A small image embedding model, trained from scratch: arch vit, batches of 128.
Rows from block 7 of a small image embedding model, named by matrix and row number. Rows with one number within an expert belong to one neuron, the router's apart. Each number is 200 + 20 x the weight over its row's rms, rounded and kept within 0 to 999. All counts start at 0. After the name is the row's rms in percent of the matrix's.
Before each expert's rows are labels from the 100 images, of 14976, where the router gives the expert most weight on average: "top examples" is what is common among them. Only what is clearly more common there than usual is listed. The data: stained colorectal tissue patches (NCT-CRC-HE-100K). In brackets: how many of the 100, against the usual share in percent.
# router: slot weights (model.blocks.7.mlp.router.weight, 32x192), inputs 128-191
# up: expert up (model.blocks.7.mlp.up, 16x192x192), inputs 128-191
# down: expert down (model.blocks.7.mlp.down, 16x192x192, transposed), outputs 128-191

# expert 0
top examples: tissue: debris (95 vs 11)
router.0,091,224,202,205,205,192,201,206,218,198,183,181,175,157,202,174,231,209,215,199,200,188,190,185,202,198,214,225,241,175,214,182,191,207,198,177,222,204,224,194,237,178,220,210,182,219,183,180,208,196,208,203,174,187,201,214,195,208,227,213,211,199,218,177,211
router.1,089,229,176,210,201,187,181,195,229,187,204,157,207,165,215,188,231,220,201,211,205,190,163,188,205,201,230,207,216,176,212,207,176,213,209,172,200,205,215,208,226,208,214,229,184,209,190,187,191,210,186,198,182,189,193,222,210,193,210,185,204,199,218,178,195
up.5,076,198,194,203,180,235,194,216,171,188,218,201,241,179,180,185,215,211,186,212,178,192,168,224,167,183,223,207,235,207,227,174,163,231,225,208,200,170,202,178,221,181,225,223,173,195,215,194,182,208,177,232,203,177,191,204,218,211,262,173,240,160,211,220,201
down.5,086,174,150,200,208,188,183,191,179,180,185,178,198,221,249,200,209,203,170,188,221,197,194,210,175,230,144,195,210,169,177,183,243,187,213,230,232,194,199,220,201,157,217,216,184,183,179,166,198,179,216,228,188,221,181,203,180,206,219,171,208,198,219,222,189
up.6,102,213,181,241,219,214,204,208,197,155,217,190,195,205,179,226,208,181,213,217,185,180,180,191,223,149,223,211,222,209,165,178,206,181,199,193,233,206,198,202,209,203,221,254,171,212,169,189,237,207,176,218,205,192,202,201,235,182,216,184,250,169,193,189,180
down.6,103,185,188,230,189,198,184,195,191,181,174,213,194,211,200,211,258,212,186,221,221,192,199,220,211,185,225,195,176,218,212,218,221,218,190,188,197,215,195,234,182,240,171,213,204,177,183,191,227,203,234,183,192,188,184,209,209,192,200,209,164,169,196,155,203
up.7,098,188,221,187,189,195,238,189,207,220,212,228,225,210,204,184,169,202,217,206,212,185,216,200,222,210,184,215,189,232,148,197,220,190,208,202,183,218,184,206,166,226,195,184,197,197,228,202,160,192,215,175,154,201,223,186,176,185,203,194,173,195,198,221,215
down.7,095,177,201,214,194,224,217,240,212,200,179,191,175,219,196,214,229,229,195,193,225,237,251,206,192,193,215,213,192,194,188,215,169,204,203,195,175,202,205,203,210,200,187,194,198,208,218,234,210,210,178,199,216,152,208,196,206,189,197,209,190,226,152,217,194
up.8,119,172,208,209,216,186,185,162,199,176,191,218,184,220,206,180,215,219,216,188,221,223,195,213,214,159,211,204,162,206,180,210,231,181,180,185,223,223,191,182,221,202,188,246,166,228,194,178,219,204,212,187,181,187,192,200,195,195,158,164,197,177,232,186,211
down.8,119,187,214,225,201,244,226,199,190,218,211,202,177,202,195,202,167,186,210,211,228,207,221,189,185,192,233,175,171,230,176,214,185,220,215,174,238,208,173,198,208,197,182,215,230,214,256,188,186,170,209,191,224,162,248,227,197,231,208,170,188,216,195,179,213
up.9,097,204,200,194,198,181,200,212,179,197,192,176,200,173,168,199,206,196,212,237,188,168,206,178,225,160,190,245,221,211,215,189,190,225,199,205,227,192,203,182,195,206,206,239,218,166,196,185,249,209,189,183,215,185,211,226,204,165,207,198,244,212,199,177,177
down.9,110,220,178,213,224,169,198,182,225,170,205,173,174,180,204,204,215,198,207,208,235,214,182,246,224,234,215,217,156,192,209,219,246,227,195,202,191,204,181,207,202,203,220,213,205,214,190,195,224,187,216,175,192,222,200,207,150,174,169,177,196,205,202,230,223
up.10,087,213,221,221,168,179,198,186,189,238,188,206,201,185,157,224,184,190,186,186,171,207,172,196,220,191,221,224,225,169,211,185,171,200,186,233,188,200,192,181,210,212,197,220,193,187,165,207,196,194,173,196,180,153,212,193,212,212,184,182,244,200,207,177,206
down.10,084,240,212,197,201,201,180,173,215,186,192,195,192,194,204,175,202,210,197,176,204,223,203,191,239,201,229,205,237,182,186,179,218,214,210,198,203,203,172,224,206,222,211,194,185,180,158,181,191,204,177,165,214,195,196,172,179,183,159,199,201,182,241,226,178
up.11,120,210,202,214,220,242,213,187,213,231,209,208,200,207,193,215,213,188,214,210,202,196,175,189,228,199,203,177,175,223,169,200,182,238,216,195,152,215,219,229,165,193,177,184,208,199,219,186,186,227,214,177,180,209,169,193,190,215,185,220,185,211,192,224,219
down.11,123,187,198,214,213,220,220,194,202,223,204,246,183,151,192,191,188,221,220,194,159,200,189,173,205,212,190,199,213,201,237,162,158,240,209,238,175,213,182,152,193,182,207,185,193,206,202,206,231,195,189,176,200,170,190,200,167,189,208,234,227,180,185,201,234
up.12,114,201,222,223,221,228,188,177,189,171,189,193,206,206,224,175,199,189,191,202,204,235,194,202,193,164,181,188,183,199,168,228,217,201,179,180,208,274,165,165,213,204,171,200,179,221,193,219,194,225,199,190,203,186,194,179,194,199,163,179,201,211,220,182,211
down.12,107,193,224,196,184,199,213,199,205,183,226,232,210,220,187,197,218,187,216,200,220,197,188,188,237,168,230,216,165,257,197,205,218,176,186,167,246,223,202,166,198,203,182,198,216,198,242,187,198,193,198,177,199,191,201,210,228,202,219,208,172,232,184,176,171
up.13,086,243,225,195,183,213,196,201,184,195,182,203,202,228,202,234,238,188,185,188,186,207,187,191,179,208,176,228,193,209,169,196,193,190,187,209,218,212,163,207,151,199,203,182,211,220,208,214,194,200,188,175,186,182,201,172,184,207,230,190,238,191,211,202,252
down.13,078,179,207,191,211,196,217,201,208,189,225,207,244,198,225,222,214,218,202,187,180,191,185,207,196,233,205,170,233,182,211,213,196,194,179,200,200,201,221,171,206,210,169,233,191,228,161,189,173,198,219,178,204,227,202,171,211,227,195,211,187,167,193,228,220
up.14,104,190,219,190,165,215,198,201,225,182,212,204,201,192,185,200,174,201,186,181,201,171,192,171,214,228,266,233,189,206,234,215,189,221,176,226,179,177,242,233,196,251,198,170,214,196,207,182,189,168,186,218,177,159,195,225,198,201,185,185,166,213,164,187,182
down.14,111,191,182,237,205,197,194,218,203,217,186,212,197,180,205,198,188,235,211,213,204,194,207,195,178,207,170,184,213,211,232,195,189,214,209,191,168,188,218,194,164,188,228,184,206,227,229,240,218,203,191,176,210,191,220,207,169,169,176,212,220,224,244,233,240
up.15,121,156,206,210,191,204,195,209,170,188,256,199,191,188,187,215,171,205,247,215,204,221,182,222,173,233,201,175,166,227,191,186,208,198,207,203,236,177,227,202,167,241,196,158,204,217,219,230,149,180,234,217,193,220,221,200,198,203,170,177,179,211,186,164,202
down.15,121,187,191,210,186,197,203,244,183,232,221,217,199,203,201,209,198,206,198,209,186,202,238,173,156,200,180,220,202,195,242,222,178,185,223,197,194,221,182,193,171,227,213,194,196,212,233,226,211,199,163,207,231,209,189,217,207,224,206,180,198,233,190,221,184
up.16,086,187,196,195,221,217,228,196,191,179,211,191,163,219,206,188,157,192,212,192,197,199,208,204,212,193,184,184,184,179,189,197,216,212,190,193,184,235,180,206,209,194,206,185,207,219,187,193,169,194,201,197,169,181,206,186,232,201,174,225,202,209,193,169,198
down.16,083,178,212,188,214,219,207,197,202,225,212,213,214,178,214,199,184,211,185,201,192,188,194,214,214,213,194,224,212,199,188,189,167,201,153,178,182,191,209,197,222,185,188,193,237,220,224,223,188,193,172,186,202,198,156,203,195,198,224,218,242,209,184,222,195

# expert 10
top examples: tissue: tumour epithelium (79 vs 15.1)
router.20,097,182,216,192,154,163,220,187,216,227,204,239,202,201,194,191,189,181,172,188,183,213,190,231,195,190,193,210,195,211,226,170,177,220,220,184,239,191,197,219,186,212,227,181,184,184,206,202,192,164,177,201,181,187,188,209,235,220,191,202,207,203,183,186,201
router.21,089,190,218,221,179,179,204,183,209,195,222,236,214,205,198,197,180,195,200,183,190,217,187,223,174,202,181,236,179,205,209,180,179,226,234,168,252,214,198,217,204,214,224,165,179,209,216,201,195,179,194,204,215,197,188,220,237,208,206,183,210,201,190,195,207
up.5,068,222,206,196,216,183,189,197,175,210,197,164,201,212,186,201,213,190,205,214,223,201,187,205,227,184,215,193,247,194,249,182,192,184,185,233,185,210,173,184,207,203,204,203,202,178,180,175,256,226,213,187,232,167,176,224,208,181,218,206,234,166,203,188,221
down.5,068,208,212,181,209,212,221,195,211,163,199,197,207,201,212,173,225,204,192,219,218,223,202,188,196,192,199,219,176,236,189,190,199,213,194,214,213,210,199,235,183,203,164,214,158,235,192,169,173,186,206,183,222,179,240,224,183,174,199,207,168,129,213,176,226
up.6,062,208,220,149,192,173,190,202,164,216,199,193,212,221,193,197,191,165,191,217,214,185,175,202,195,162,214,216,198,178,212,201,182,177,192,250,212,197,201,211,180,182,223,209,223,200,207,170,216,245,215,208,224,182,173,203,164,187,203,203,192,182,203,183,196
down.6,063,202,215,197,187,208,175,196,194,171,211,164,190,218,175,191,209,195,210,228,224,192,231,223,239,229,186,186,200,186,163,194,192,198,199,207,171,234,218,243,182,211,200,184,225,206,171,197,211,214,223,194,201,234,224,172,209,212,174,214,151,192,189,177,209
up.7,109,198,171,172,202,212,191,189,210,175,204,193,206,188,229,233,151,214,153,205,178,191,191,229,158,212,190,203,204,196,178,208,227,193,202,219,193,160,222,217,182,203,194,185,224,171,196,221,168,197,194,232,167,216,194,199,186,199,194,164,166,221,213,217,178
down.7,114,181,188,226,214,204,189,210,215,187,195,248,237,183,180,201,187,195,205,195,228,187,181,200,178,170,180,227,179,181,202,182,191,209,220,194,220,183,215,165,170,231,172,169,186,202,231,212,186,174,171,176,203,174,183,200,244,242,231,200,238,213,199,214,204
up.8,059,194,200,190,217,174,205,216,204,220,213,147,202,202,200,197,197,183,202,205,203,191,219,172,194,235,165,199,167,192,185,185,192,209,196,202,207,196,175,168,198,189,196,199,184,210,162,202,155,227,219,210,157,203,191,204,184,172,167,203,177,192,260,255,182
down.8,057,232,212,183,241,194,171,211,201,222,209,189,180,180,198,216,215,183,182,177,234,198,171,191,189,203,191,196,214,187,179,208,207,206,191,201,201,227,200,207,236,194,215,153,207,219,197,197,233,219,194,192,177,201,201,201,183,215,175,193,178,214,197,199,159
up.9,057,218,216,177,217,176,185,197,205,174,217,156,182,209,190,181,250,174,198,185,189,235,194,193,223,181,212,199,235,177,221,213,206,194,197,212,200,204,217,213,217,186,175,225,216,192,135,208,204,169,227,200,213,211,184,207,190,214,219,230,178,178,199,220,229
down.9,055,160,180,207,224,223,197,206,186,201,192,221,212,178,218,223,171,228,172,204,223,192,197,208,180,218,205,213,218,204,220,191,186,227,210,244,213,224,196,204,193,227,188,172,213,206,220,195,187,184,185,203,226,199,198,202,184,205,183,201,179,173,198,217,199
up.10,078,212,185,178,215,195,219,183,225,162,192,208,181,170,219,213,181,208,157,177,189,170,210,217,182,185,196,209,207,173,184,205,235,189,192,237,185,164,199,195,194,217,213,182,199,192,197,250,165,217,178,234,161,192,189,211,178,203,147,188,181,243,181,226,180
down.10,076,236,197,206,229,195,192,201,201,180,187,258,248,193,174,203,195,218,185,193,206,222,184,190,170,197,186,203,216,201,205,174,196,212,237,195,205,174,195,176,183,189,181,134,194,183,225,211,172,181,194,183,226,203,196,202,223,239,222,226,260,182,190,201,223
up.11,055,186,194,192,208,205,186,207,202,206,164,187,178,217,191,226,206,185,198,206,211,193,205,234,193,190,191,219,230,222,174,213,197,182,180,230,171,212,204,212,179,163,203,199,186,212,145,195,224,181,215,197,196,238,179,192,205,202,208,202,153,209,214,227,215
down.11,055,181,187,205,239,221,208,189,167,222,200,195,208,192,187,226,155,187,198,208,149,226,196,211,198,209,179,196,194,196,205,228,168,208,213,201,211,216,194,225,225,208,194,201,217,206,242,210,213,188,211,205,175,214,173,226,203,174,177,216,190,225,222,192,178
up.12,118,186,185,161,190,192,178,199,231,180,218,198,213,178,216,239,185,222,167,206,191,180,194,217,155,209,207,199,187,193,195,208,235,179,204,194,192,168,218,204,190,213,202,189,213,194,206,222,166,194,186,241,189,219,218,206,187,183,190,160,178,215,213,229,167
down.12,124,204,175,224,205,193,197,210,211,181,222,229,242,160,184,222,180,182,206,195,227,183,187,206,157,181,206,197,190,175,224,195,188,205,222,187,227,172,212,165,170,220,196,166,206,199,238,214,159,183,164,208,207,191,201,205,210,238,210,209,246,223,216,219,192
up.13,147,184,162,161,175,203,192,195,217,177,202,207,217,170,226,213,170,224,164,218,195,181,186,230,172,219,211,201,186,183,182,206,217,172,212,200,186,162,213,223,185,209,212,186,204,186,227,214,163,188,179,230,183,216,207,221,193,193,186,160,178,222,217,206,173
down.13,154,195,179,235,195,200,188,200,222,180,209,235,249,168,187,227,177,207,206,202,222,176,190,203,170,182,194,209,186,174,212,186,183,188,218,175,214,173,197,163,161,221,185,163,219,173,247,216,177,186,154,198,207,202,186,203,212,230,212,215,225,226,214,231,187
up.14,066,204,167,202,237,209,187,189,225,209,203,193,225,216,186,225,189,206,182,186,196,160,206,185,167,197,177,197,194,190,142,192,235,200,204,202,178,220,192,213,175,200,189,178,193,210,223,227,190,201,182,192,174,236,208,192,189,208,194,176,186,247,205,240,181
down.14,062,217,198,221,177,208,209,213,227,225,239,224,211,182,180,183,193,210,204,170,218,203,177,203,218,186,206,226,176,198,222,163,169,220,217,180,205,188,181,181,194,190,174,180,215,201,243,196,187,200,170,174,236,157,188,205,209,227,227,218,256,211,203,214,207
up.15,097,235,206,208,216,231,227,170,188,195,193,210,202,214,214,207,213,171,205,179,220,193,179,188,252,148,216,186,160,217,173,196,207,203,218,193,200,187,217,212,212,191,180,216,196,186,199,170,213,182,225,159,184,186,208,182,210,218,181,208,180,173,179,171,201
down.15,089,186,196,210,213,225,188,222,217,233,171,165,187,204,229,196,211,215,183,223,198,217,209,159,219,197,206,215,154,241,205,219,215,225,184,189,186,217,206,207,213,209,163,240,175,239,239,200,212,197,217,194,198,199,211,202,205,216,206,193,171,204,175,215,222
up.16,106,208,188,223,239,212,220,182,191,210,227,208,193,206,173,208,190,183,207,203,229,210,185,209,227,150,223,196,197,200,218,181,190,192,205,223,178,199,172,178,185,195,184,202,208,202,209,173,222,200,213,148,205,191,170,200,183,174,215,203,239,169,192,188,197
down.16,099,205,217,191,231,236,198,169,218,174,199,188,204,229,215,209,224,214,220,220,239,202,191,186,240,192,191,210,165,227,179,198,216,229,180,185,208,204,204,219,204,179,167,224,178,225,207,172,174,202,264,174,182,189,212,215,170,191,168,219,183,158,198,164,227

# expert 4
top examples: tissue: tumour epithelium (95 vs 15.1)
router.8,092,197,213,193,177,187,209,218,225,186,183,217,152,163,199,213,195,210,182,170,205,222,187,195,214,215,184,211,216,186,226,164,168,214,223,196,196,193,259,186,176,211,201,182,194,184,210,202,181,175,181,181,202,199,190,217,228,205,200,211,227,201,185,180,172
router.9,107,191,209,188,174,170,186,203,228,191,196,224,199,156,216,210,193,225,196,203,180,209,193,220,195,218,155,215,189,184,210,165,172,213,243,218,225,198,226,206,177,211,216,178,206,204,201,196,185,192,197,198,194,202,203,198,221,199,202,226,187,192,208,177,172
up.5,075,187,201,171,212,225,217,161,205,171,199,197,188,190,242,223,197,215,184,210,209,209,225,214,194,205,180,188,171,169,174,197,229,204,185,185,211,203,213,225,190,192,204,189,209,166,166,208,161,238,188,241,172,200,228,199,199,161,190,192,149,178,202,194,198
down.5,087,217,221,212,195,194,204,221,149,220,190,195,206,220,205,187,207,214,218,194,181,245,199,187,177,245,179,180,190,194,186,227,191,196,214,160,207,211,230,200,237,170,225,189,197,231,228,192,213,163,217,204,218,226,187,200,179,224,213,192,177,198,224,196,216
up.6,119,234,209,215,211,183,192,187,205,208,205,214,209,207,213,195,219,192,259,221,211,206,203,162,238,191,203,187,225,194,185,172,195,237,186,219,192,219,195,204,198,222,201,173,210,207,204,164,198,192,229,153,200,178,169,178,178,220,185,225,245,205,218,207,205
down.6,122,209,215,193,216,203,189,178,209,219,188,190,231,198,181,184,194,195,191,182,236,188,172,185,236,167,253,208,214,218,223,218,187,204,198,190,172,201,181,169,228,181,200,260,185,222,189,188,260,203,226,172,200,186,186,218,219,170,212,189,223,172,188,181,247
up.7,087,201,206,207,179,187,207,199,193,210,215,176,190,202,199,190,238,207,221,209,195,215,216,175,207,239,192,193,228,214,168,194,186,234,206,191,171,229,196,210,179,197,196,201,199,211,195,191,201,194,246,169,174,202,185,196,159,205,196,219,243,231,207,218,218
down.7,083,210,197,209,207,217,217,182,202,206,150,187,226,173,163,228,189,177,156,184,187,147,196,211,224,168,234,183,219,176,205,193,195,176,201,195,198,221,196,190,212,209,199,240,193,213,199,201,222,190,186,155,187,185,177,196,196,184,203,187,259,190,187,198,193
up.8,097,248,186,197,201,203,181,169,225,227,175,197,185,219,203,198,216,221,196,214,190,233,173,186,220,229,198,210,246,215,211,202,208,232,179,206,157,205,220,211,227,225,179,210,194,208,190,187,206,190,227,170,215,179,185,219,173,198,190,231,206,209,192,188,195
down.8,106,180,221,173,196,212,202,161,222,195,205,198,205,196,173,199,164,198,206,175,209,160,207,181,221,192,232,201,237,230,230,217,231,202,229,207,176,170,202,168,202,174,202,230,186,230,197,198,212,211,209,171,192,180,178,213,182,167,187,198,201,172,204,185,217
up.9,075,239,187,229,200,207,201,193,232,214,179,200,191,206,170,200,202,200,248,225,227,224,194,196,213,192,183,205,225,208,214,189,196,237,213,194,186,264,196,208,233,209,179,199,200,195,219,184,182,193,229,165,221,199,186,211,181,228,221,231,239,219,204,216,181
down.9,077,175,204,190,188,208,174,180,208,179,187,196,237,212,194,192,177,183,198,160,210,170,206,191,205,182,227,196,182,224,255,206,236,205,204,192,180,181,208,179,209,203,184,205,191,214,215,166,212,195,215,144,196,176,178,187,197,196,207,193,243,187,204,187,228
up.10,127,201,201,182,194,197,199,199,210,163,228,187,210,210,213,201,191,234,202,205,202,193,196,235,175,202,169,199,211,167,203,181,203,192,195,219,242,168,175,198,171,203,256,200,211,164,202,207,187,214,201,224,206,219,196,181,191,170,183,156,142,190,238,214,193
down.10,132,213,190,205,177,175,162,210,212,208,215,206,236,221,246,182,202,220,201,222,192,233,170,198,201,223,177,199,155,226,206,226,175,174,207,163,198,220,213,225,218,215,200,195,182,227,221,205,175,180,196,223,171,195,205,207,180,203,184,201,184,242,205,214,202
up.11,054,180,195,212,229,223,228,216,187,146,176,166,211,190,205,170,210,204,215,194,201,193,179,188,177,229,191,226,225,211,177,189,207,176,192,198,239,203,197,238,168,217,212,219,208,245,198,204,208,210,196,223,197,211,197,172,235,211,204,219,228,209,186,231,209
down.11,057,233,205,185,146,191,188,239,167,202,195,225,190,158,212,220,236,193,193,173,175,177,210,186,195,212,179,181,213,183,170,197,190,219,216,208,211,229,191,179,209,206,215,153,227,189,213,190,177,206,177,142,181,205,204,188,205,207,195,224,200,197,199,201,189
up.12,059,214,217,213,190,212,182,250,188,192,173,169,156,218,221,214,210,172,159,178,195,189,188,206,205,191,193,197,223,198,201,212,236,206,146,191,177,187,214,229,198,186,206,219,195,181,151,195,231,204,186,212,231,162,225,219,183,172,182,186,189,211,232,213,188
down.12,063,155,181,219,196,165,232,202,211,185,192,227,204,197,201,214,186,192,207,179,207,200,208,144,197,195,216,191,173,222,175,209,207,221,217,221,206,210,174,186,183,210,139,180,246,187,230,194,192,199,188,196,181,191,192,226,218,152,222,217,205,209,146,169,198
up.13,083,193,234,237,196,167,200,188,202,228,193,198,205,215,196,208,197,197,227,228,208,200,221,157,210,230,212,202,203,197,152,191,201,224,231,209,182,239,191,196,220,207,197,205,164,212,218,196,197,180,213,176,193,190,204,170,178,223,196,228,236,216,180,211,217
down.13,079,223,217,192,221,201,210,201,211,187,212,194,209,188,195,195,197,157,165,174,177,200,206,209,208,192,200,187,248,213,216,218,241,193,200,196,208,218,218,205,212,176,189,261,190,226,209,223,212,202,192,176,229,170,194,206,225,200,217,166,226,199,195,180,220
up.14,062,194,240,205,195,198,234,228,194,164,210,168,182,203,213,163,219,212,238,205,195,163,197,211,186,180,194,217,198,176,234,208,215,205,209,203,242,204,199,190,206,194,233,267,204,205,207,165,234,231,191,189,198,181,199,185,187,194,211,201,200,180,220,200,209
down.14,063,179,206,206,205,210,210,232,212,191,213,213,196,199,198,215,199,180,209,190,212,171,222,181,189,194,147,177,229,187,179,198,192,229,175,218,216,192,213,202,167,222,170,169,230,183,189,178,240,216,199,187,186,200,175,209,198,180,191,232,192,212,217,208,212
up.15,122,198,208,194,206,202,182,214,199,175,241,196,197,221,220,185,176,241,229,199,202,216,200,223,175,209,167,204,199,177,227,181,180,186,200,191,226,195,167,180,187,191,263,175,233,196,170,210,189,176,206,230,199,228,191,175,171,200,187,169,156,182,214,196,196
down.15,119,220,205,203,193,171,166,197,199,207,219,192,207,234,254,188,188,192,212,226,184,225,179,200,217,218,194,221,160,225,204,228,175,187,188,170,208,204,207,217,215,216,209,201,192,231,216,204,173,190,181,210,190,201,197,195,196,212,172,189,177,234,198,224,210
up.16,124,206,213,193,212,191,182,206,200,180,237,197,211,208,222,193,189,231,240,204,197,219,205,227,152,200,165,214,209,178,217,178,215,181,199,200,234,177,154,184,172,204,247,158,219,179,188,208,165,239,188,217,204,209,201,179,155,193,181,167,153,179,220,220,186
down.16,121,222,201,200,180,175,185,218,207,191,205,193,211,223,231,178,196,201,185,222,197,237,165,200,197,209,191,215,142,227,203,244,181,186,197,161,228,219,212,233,210,225,230,192,185,216,206,198,178,175,187,218,174,190,199,220,199,220,185,187,195,246,187,203,215

# expert 14
top examples: tissue: tumour epithelium (99 vs 15.1)
router.28,091,204,187,192,188,146,223,208,205,225,225,226,203,213,182,210,178,202,163,183,165,188,195,212,174,210,204,225,174,192,240,189,182,218,197,167,234,208,191,218,218,227,229,180,190,169,198,210,208,183,171,225,161,207,207,220,208,204,194,176,201,205,184,194,173
router.29,095,170,204,218,202,154,206,172,233,215,233,231,179,231,204,212,178,186,200,196,186,191,200,216,181,193,194,221,180,213,244,192,181,223,184,164,249,197,189,219,185,221,218,176,192,180,208,211,179,196,166,223,190,202,184,208,213,212,199,184,201,217,202,198,189
up.5,113,220,194,180,177,213,185,190,209,187,188,223,229,201,217,212,181,213,180,208,181,193,192,242,177,196,195,210,197,197,166,175,212,211,208,203,204,180,227,211,184,232,194,178,234,184,204,189,154,215,186,203,195,217,186,213,184,221,180,187,180,210,218,214,171
down.5,110,189,178,211,196,196,206,216,225,183,202,246,212,163,181,222,178,200,192,198,216,167,195,220,187,185,206,199,187,187,212,193,191,182,204,181,200,170,222,170,167,224,171,154,205,190,232,215,165,185,168,204,210,181,218,216,222,220,240,216,234,211,203,214,190
up.6,058,225,201,206,201,187,202,182,181,184,186,197,205,186,168,175,214,196,195,196,222,186,185,210,195,165,239,205,225,202,234,179,221,198,192,227,202,215,197,206,195,208,217,233,216,192,192,178,259,226,188,174,242,206,195,184,188,201,182,193,246,169,194,171,221
down.6,060,179,191,205,206,207,164,176,227,174,207,188,176,175,211,194,181,229,205,211,202,206,192,196,202,212,183,216,219,168,159,155,222,198,199,223,186,203,167,195,183,179,185,228,166,206,195,173,189,228,198,188,213,193,229,195,189,168,181,222,178,190,217,191,198
up.7,119,213,181,179,175,201,198,189,204,183,188,229,208,201,231,243,168,202,171,203,192,192,185,227,201,193,186,199,181,209,160,202,205,194,206,199,191,190,213,211,181,232,196,176,226,178,206,214,165,191,176,209,185,209,191,211,184,218,175,183,183,221,203,208,167
down.7,126,187,181,232,200,190,196,211,224,186,198,231,229,179,173,208,182,190,209,192,229,181,189,218,176,191,192,193,181,184,218,174,176,182,210,179,219,169,210,180,167,219,181,160,199,176,234,224,169,184,160,209,219,183,214,220,216,224,228,223,236,205,202,203,195
up.8,087,218,188,204,225,181,213,178,195,189,195,198,204,210,175,187,209,201,215,219,232,180,161,218,215,174,229,213,204,190,204,195,217,198,182,231,196,203,192,193,191,200,222,225,197,181,193,183,255,210,191,183,216,203,191,207,196,175,206,211,254,171,211,175,206
down.8,088,186,175,209,206,242,186,177,212,177,200,208,197,187,218,208,217,245,205,232,228,194,208,206,212,198,184,196,183,186,169,173,228,208,209,213,188,183,205,207,163,176,153,202,172,224,202,194,183,216,227,197,223,185,242,212,172,167,184,214,169,157,222,171,210
up.9,112,205,180,207,215,186,207,166,178,191,227,200,205,191,164,199,192,207,225,228,250,188,178,217,211,173,224,229,200,189,225,184,198,210,190,225,198,206,183,199,197,204,215,210,206,178,208,179,239,214,206,189,215,192,177,203,197,181,215,221,238,138,214,176,192
down.9,111,200,194,181,208,224,191,185,209,176,189,194,195,201,217,199,220,229,214,230,237,185,193,208,225,211,192,200,173,186,173,194,223,206,206,220,195,204,207,212,164,188,174,202,193,221,188,165,178,207,243,189,212,201,222,213,178,172,173,217,163,147,212,173,214
up.10,126,206,175,196,174,193,191,181,205,184,196,226,214,199,228,228,167,220,170,195,194,187,196,216,173,196,214,203,177,215,176,200,214,201,197,185,196,170,205,209,182,235,184,174,224,187,223,210,164,191,176,210,181,209,186,217,187,219,179,194,181,229,208,212,164
down.10,137,193,191,229,196,204,190,211,220,194,204,233,222,168,182,215,174,203,210,194,230,179,196,208,173,181,191,202,185,183,210,178,177,190,205,161,237,185,212,163,165,220,188,160,198,182,232,213,170,180,160,217,224,198,203,210,223,220,226,213,224,240,199,213,202
up.11,064,233,189,190,202,188,170,228,190,204,165,197,201,204,188,184,226,182,186,214,210,203,175,178,211,191,194,195,234,211,198,222,204,186,161,199,186,211,206,200,252,210,183,225,204,200,186,196,227,192,209,175,194,194,193,219,192,224,207,200,252,205,187,203,217
down.11,056,202,206,211,172,217,184,209,193,187,225,227,189,192,184,183,205,191,196,206,205,161,178,182,210,200,261,206,183,244,262,184,165,230,179,197,201,194,218,169,188,217,169,193,193,230,211,188,194,192,216,174,190,190,217,255,185,192,202,216,217,175,176,172,199
up.12,132,198,169,185,165,203,188,179,205,183,194,220,216,191,225,238,169,203,171,197,190,181,196,222,174,194,207,192,180,200,185,193,214,209,188,180,183,166,216,211,192,234,183,177,216,182,232,213,166,182,171,218,192,204,200,227,195,211,178,193,182,226,191,200,157
down.12,146,186,176,235,181,209,202,217,226,194,202,228,228,172,176,204,179,207,211,197,211,168,206,211,165,179,188,207,180,187,210,189,171,185,207,174,218,190,226,183,175,225,199,166,211,177,235,225,159,186,156,215,226,195,211,209,227,233,224,202,227,231,207,207,200
up.13,075,203,180,226,203,180,196,202,183,201,223,196,204,203,157,187,212,184,212,204,229,179,187,194,193,163,234,216,221,175,204,190,202,207,200,221,197,196,173,190,202,180,226,192,204,178,198,177,234,219,207,173,218,213,183,197,187,187,196,225,232,161,204,175,222
down.13,070,206,185,191,202,219,195,177,219,185,163,183,192,204,207,204,210,221,209,229,242,208,209,210,197,185,181,214,170,186,180,192,225,206,209,199,206,209,197,216,170,168,170,200,165,214,200,175,201,185,247,206,196,215,228,216,185,193,163,205,179,147,198,175,208
up.14,089,200,229,189,206,185,210,204,217,222,210,161,182,213,203,178,237,197,208,192,186,189,234,206,194,225,199,180,214,195,213,211,200,187,193,231,224,187,207,196,202,170,214,242,194,179,179,204,209,213,191,210,212,217,204,182,203,196,239,194,193,216,211,212,227
down.14,081,241,220,177,193,196,197,215,190,210,161,181,208,215,186,198,226,194,166,181,191,206,145,206,213,199,217,221,218,191,196,220,207,219,190,193,198,223,204,224,241,190,210,231,195,214,174,173,224,207,221,176,163,173,168,175,196,223,190,192,203,208,195,192,207
up.15,089,228,197,210,208,188,195,165,191,188,216,210,206,195,180,181,195,209,225,209,232,183,174,212,204,168,242,218,202,171,232,202,196,204,200,223,186,202,185,193,209,193,209,204,209,181,202,161,244,229,193,172,207,177,183,205,178,171,209,213,257,141,214,177,198
down.15,086,191,170,187,194,219,192,196,207,164,202,204,191,180,209,214,236,235,212,233,214,194,202,209,213,197,192,195,211,189,158,205,231,194,219,213,198,189,204,197,171,176,183,193,180,217,192,163,193,196,241,189,213,189,224,214,186,166,168,232,177,143,219,175,201
up.16,102,210,183,209,203,176,194,165,181,194,217,203,220,193,168,188,209,201,216,227,237,175,187,213,206,167,221,209,205,197,220,197,215,200,196,221,189,208,180,193,204,199,221,201,208,171,207,182,245,223,193,179,209,205,187,195,196,150,198,207,233,143,209,178,204
down.16,103,205,183,205,203,222,201,195,221,177,202,201,198,182,210,201,221,235,211,242,247,209,203,198,225,204,188,190,177,186,178,175,215,197,194,234,188,210,197,203,172,172,172,207,187,220,187,183,180,196,247,189,192,212,218,206,186,176,164,213,175,155,219,183,207